A small contrastive audio-text model, trained from scratch.
Model: 6.04M parameters, encoder arch quartznet, encoder norm groupnorm, text encoder layers 8, text encoder norm layernorm, text encoder activation gelu.
Training: soap at rate 0.0015, 4500 steps, batches of 512.
Data: trained on read English sentences (LibriTTS-R), 15625 training examples, 147.5 epochs.
Rows from block 3 of the audio encoder of a small contrastive audio-text model, named by matrix and row number. Rows with one number belong to one channel. Each number is 500 + 50 x the weight over its row's rms, rounded and kept within 0 to 999. All counts start at 0. Numbers have three digits each. After the name is the row's rms in percent of the matrix's.
After each channel's rows are labels from the 100 clips, of 14848, where the channel reaches its highest value: "responds to" is what is common among them; "loudest" is the band of the loudest frequency at the time of the peak. Only what is clearly more common there than usual is listed. The data: read English sentences (LibriTTS-R). In brackets: how many of the 100.
# convs1: first pointwise conv (encoder.blocks.3.convs.1.weight, 160x160x1), inputs 54-107
# convs3: second pointwise conv (encoder.blocks.3.convs.3.weight, 160x160x1, transposed), outputs 54-107

convs1.132 076:463530528518505515484486512509495573450439430489493533545445513508485489451425550527552523493472443448498687506537634403515490408621526503514463498493522528448450
convs3.132 081:497551512530516490430470469513483489440460591474508460490504465471500545532456435510486533533433430507549431518543484559467580506405432523471433509496546567477548
responds to: the word "i" (42)
loudest: 1000 to 2000 Hz (33)

convs1.157 106:514663527481568496552543552550553536411646455522605441436476503523485474499560547485391471517456455533515513465501553531508594592527561495487562415553588513462503
convs3.157 101:521479520501506455533567461599406418496449443504508508487415467502492561535530502484485515497509589591488492566498632564596522514528448565495513476465426481578583
responds to: the word "she" (29)
loudest: 250 to 500 Hz (33)

convs1.67 119:442450524546509490543484493476585586563465617442627611430440519441558540462462466594529523417448533533453409534472480487513392495546601469541486486546463480378422
convs3.67 109:506457527515531520558499573483477620486509468539477498507524474524493414482493495529525590549598534652530487468486429499505362452496554507480492495517593521567479
responds to: the word "was" (35)
loudest: 250 to 500 Hz (31)

convs1.141 085:478514506494543521604514609570434475441396507516480345557540476500542522437461358477575415597570439442414508442507478468412483506527510551502466574499501473473520
convs3.141 116:584496560553514527531494586515509463491362480439573544514525508502499515531525553448456532469540552468494564519520562535481515441522450483468498507526510503481509
responds to: the word "not" (25)
loudest: 4000 to 8000 Hz (25)

convs1.28 106:486447438507544464461476525495506520588546531448504534534519519494421576564500509547446444465411570471582401502434516518472517543497467521519481554486482480532501
convs3.28 107:503497494515498509549387442426422520473473501474481507535514532458527537532529522543551541498481495494566560400499522477597352463420442456511515511505589464498397
responds to: the word "you" (38); the word "he" (38)
loudest: 250 to 500 Hz (43)

convs1.131 112:547475432519484516567437499484526509488487543448499574474502483423480520459424486562508463570533445539554407515439452454577495506587457572478460491515480483385507
convs3.131 104:495518510504505497591529511537518530505532412408495541484507511568504471542558432498506477500468507445512530560466484332428543507565516491495527473508634529367520
responds to: the word "was" (40); the word "he" (37)
loudest: 250 to 500 Hz (42)

convs1.146 084:541530527383514493532459443521472440487528508417477539589487499526496518504485655479463526453524341497481526614536475493520559454506456557493496501475458505505407
convs3.146 082:467473444627416495499561561527546507555599478562569497584512518468513540526503627512435471481514453514510507410466545519586501576478469541494447483513448556502504
responds to: voice: male (80)
loudest: 2000 to 4000 Hz (41)

convs1.98 124:516543487461445486517521443484505577476499484528483460493481488535484521482479329462530483509505482511532458490471446508588495455473512511499516493574477538476555
convs3.98 115:434469560461475503485460546486549615520496461427505514539549499532524489511482494522568560492473484533576478523491543415559536511493481462472521476485439503488451
responds to: the word "was" (76); the word "he" (37)
loudest: 250 to 500 Hz (43)

convs1.21 084:488521478465495481551465470494478480391538490506481632517506556497444512478556408483453445612471465559511377671479493494517502566487465538559510618564431497521489
convs3.21 086:540492536456475497646374550483585470467554511562454546523521548428548538527432505539511479518509574560467523625522478469533522486514472499496506486511470488519473
responds to: the word "was" (38)
loudest: 500 to 1000 Hz (34)

convs1.73 104:526489418438438498514633529548456386496406540612471465486500522561555500512476567488452490532436589466498474469537530413558490463507497551538445485505519508455462
convs3.73 091:559493506509532519457452478483426484516518488558514514484551525432516481505537548468475584506443478502452558509489541354560479550541532466509495502545608485527442
responds to: voice: female (85)
loudest: 250 to 500 Hz (59)

convs1.139 079:461493512491509597546401627592490438486515647396499426513466528389484543397535504479465509555650565505481575472512493520515484481554506493551513496452436588564412
convs3.139 094:521486517547487512431490553478534500529644491478512520532552509517523450476469476511610601553557529479529471459424536484573399453533495534444509479521518527431553
responds to: the word "i" (57)
loudest: 1000 to 2000 Hz (28)

convs1.16 070:680408537464494535563556478459493462545563490488471504578440431548473489502521464555498475571554489458463502469500343450511549490498526551435562510495511482480541
convs3.16 062:450453527552511472557600500556699612457513501563445535537490519489537544504517471465510561608460534497519512462451579484554489419379486571478495479491474458482529
responds to: the word "you" (35)
loudest: 250 to 500 Hz (46)

convs1.92 113:463422494593478480480480535479475421503472588501510617520504417476573473496467595524515488417517504486477541502566509474564310425469497548441474530474606537507490
convs3.92 106:451496516503514494546563555538548595568494452563469509539538497514477448502555581508522440524494522542494563430501481575612468506459470491549492504515567489521473
responds to: the word "was" (38)
loudest: 250 to 500 Hz (32)

convs1.105 118:480618569523469496493526435525431380468449579533495507560523497522535515517480579469470505530474497553483573579517360454498543402427416495548536426513508467508502
convs3.105 108:513519462521519457495416462444465531500408604593524476528439504452492517499473568519489568573510548620536487460520566499417393527446516484450536486501435516494397
responds to: the word "said" (44)
loudest: 4000 to 8000 Hz (82)

convs1.128 105:468434490476457455498651533537520365453468544454497585503554524500512528438503509492446458542446608508505440557489529422608392496487489533520559526445391549631480
convs3.128 100:504482469505451490436544577527577564529562475506500508512481504544481511513571468526508499438568473529526377425481513569523400504477504455514547547534460462515586
responds to: the word "he" (45); the word "she" (32)
loudest: 250 to 500 Hz (46)

convs1.55 070:516492422530513528501532426525431393492550527402478552562533536522589512467527531438537483373570461522382429422648514511512547483487470509509453447509530420473516
convs3.55 075:474538425473538484586516383544452500453471488439523531533458520546520448489463465457483397485612517441559413577461555555519527421563468483546453481493479469460476
responds to: the word "she" (39)
loudest: 2000 to 4000 Hz (40)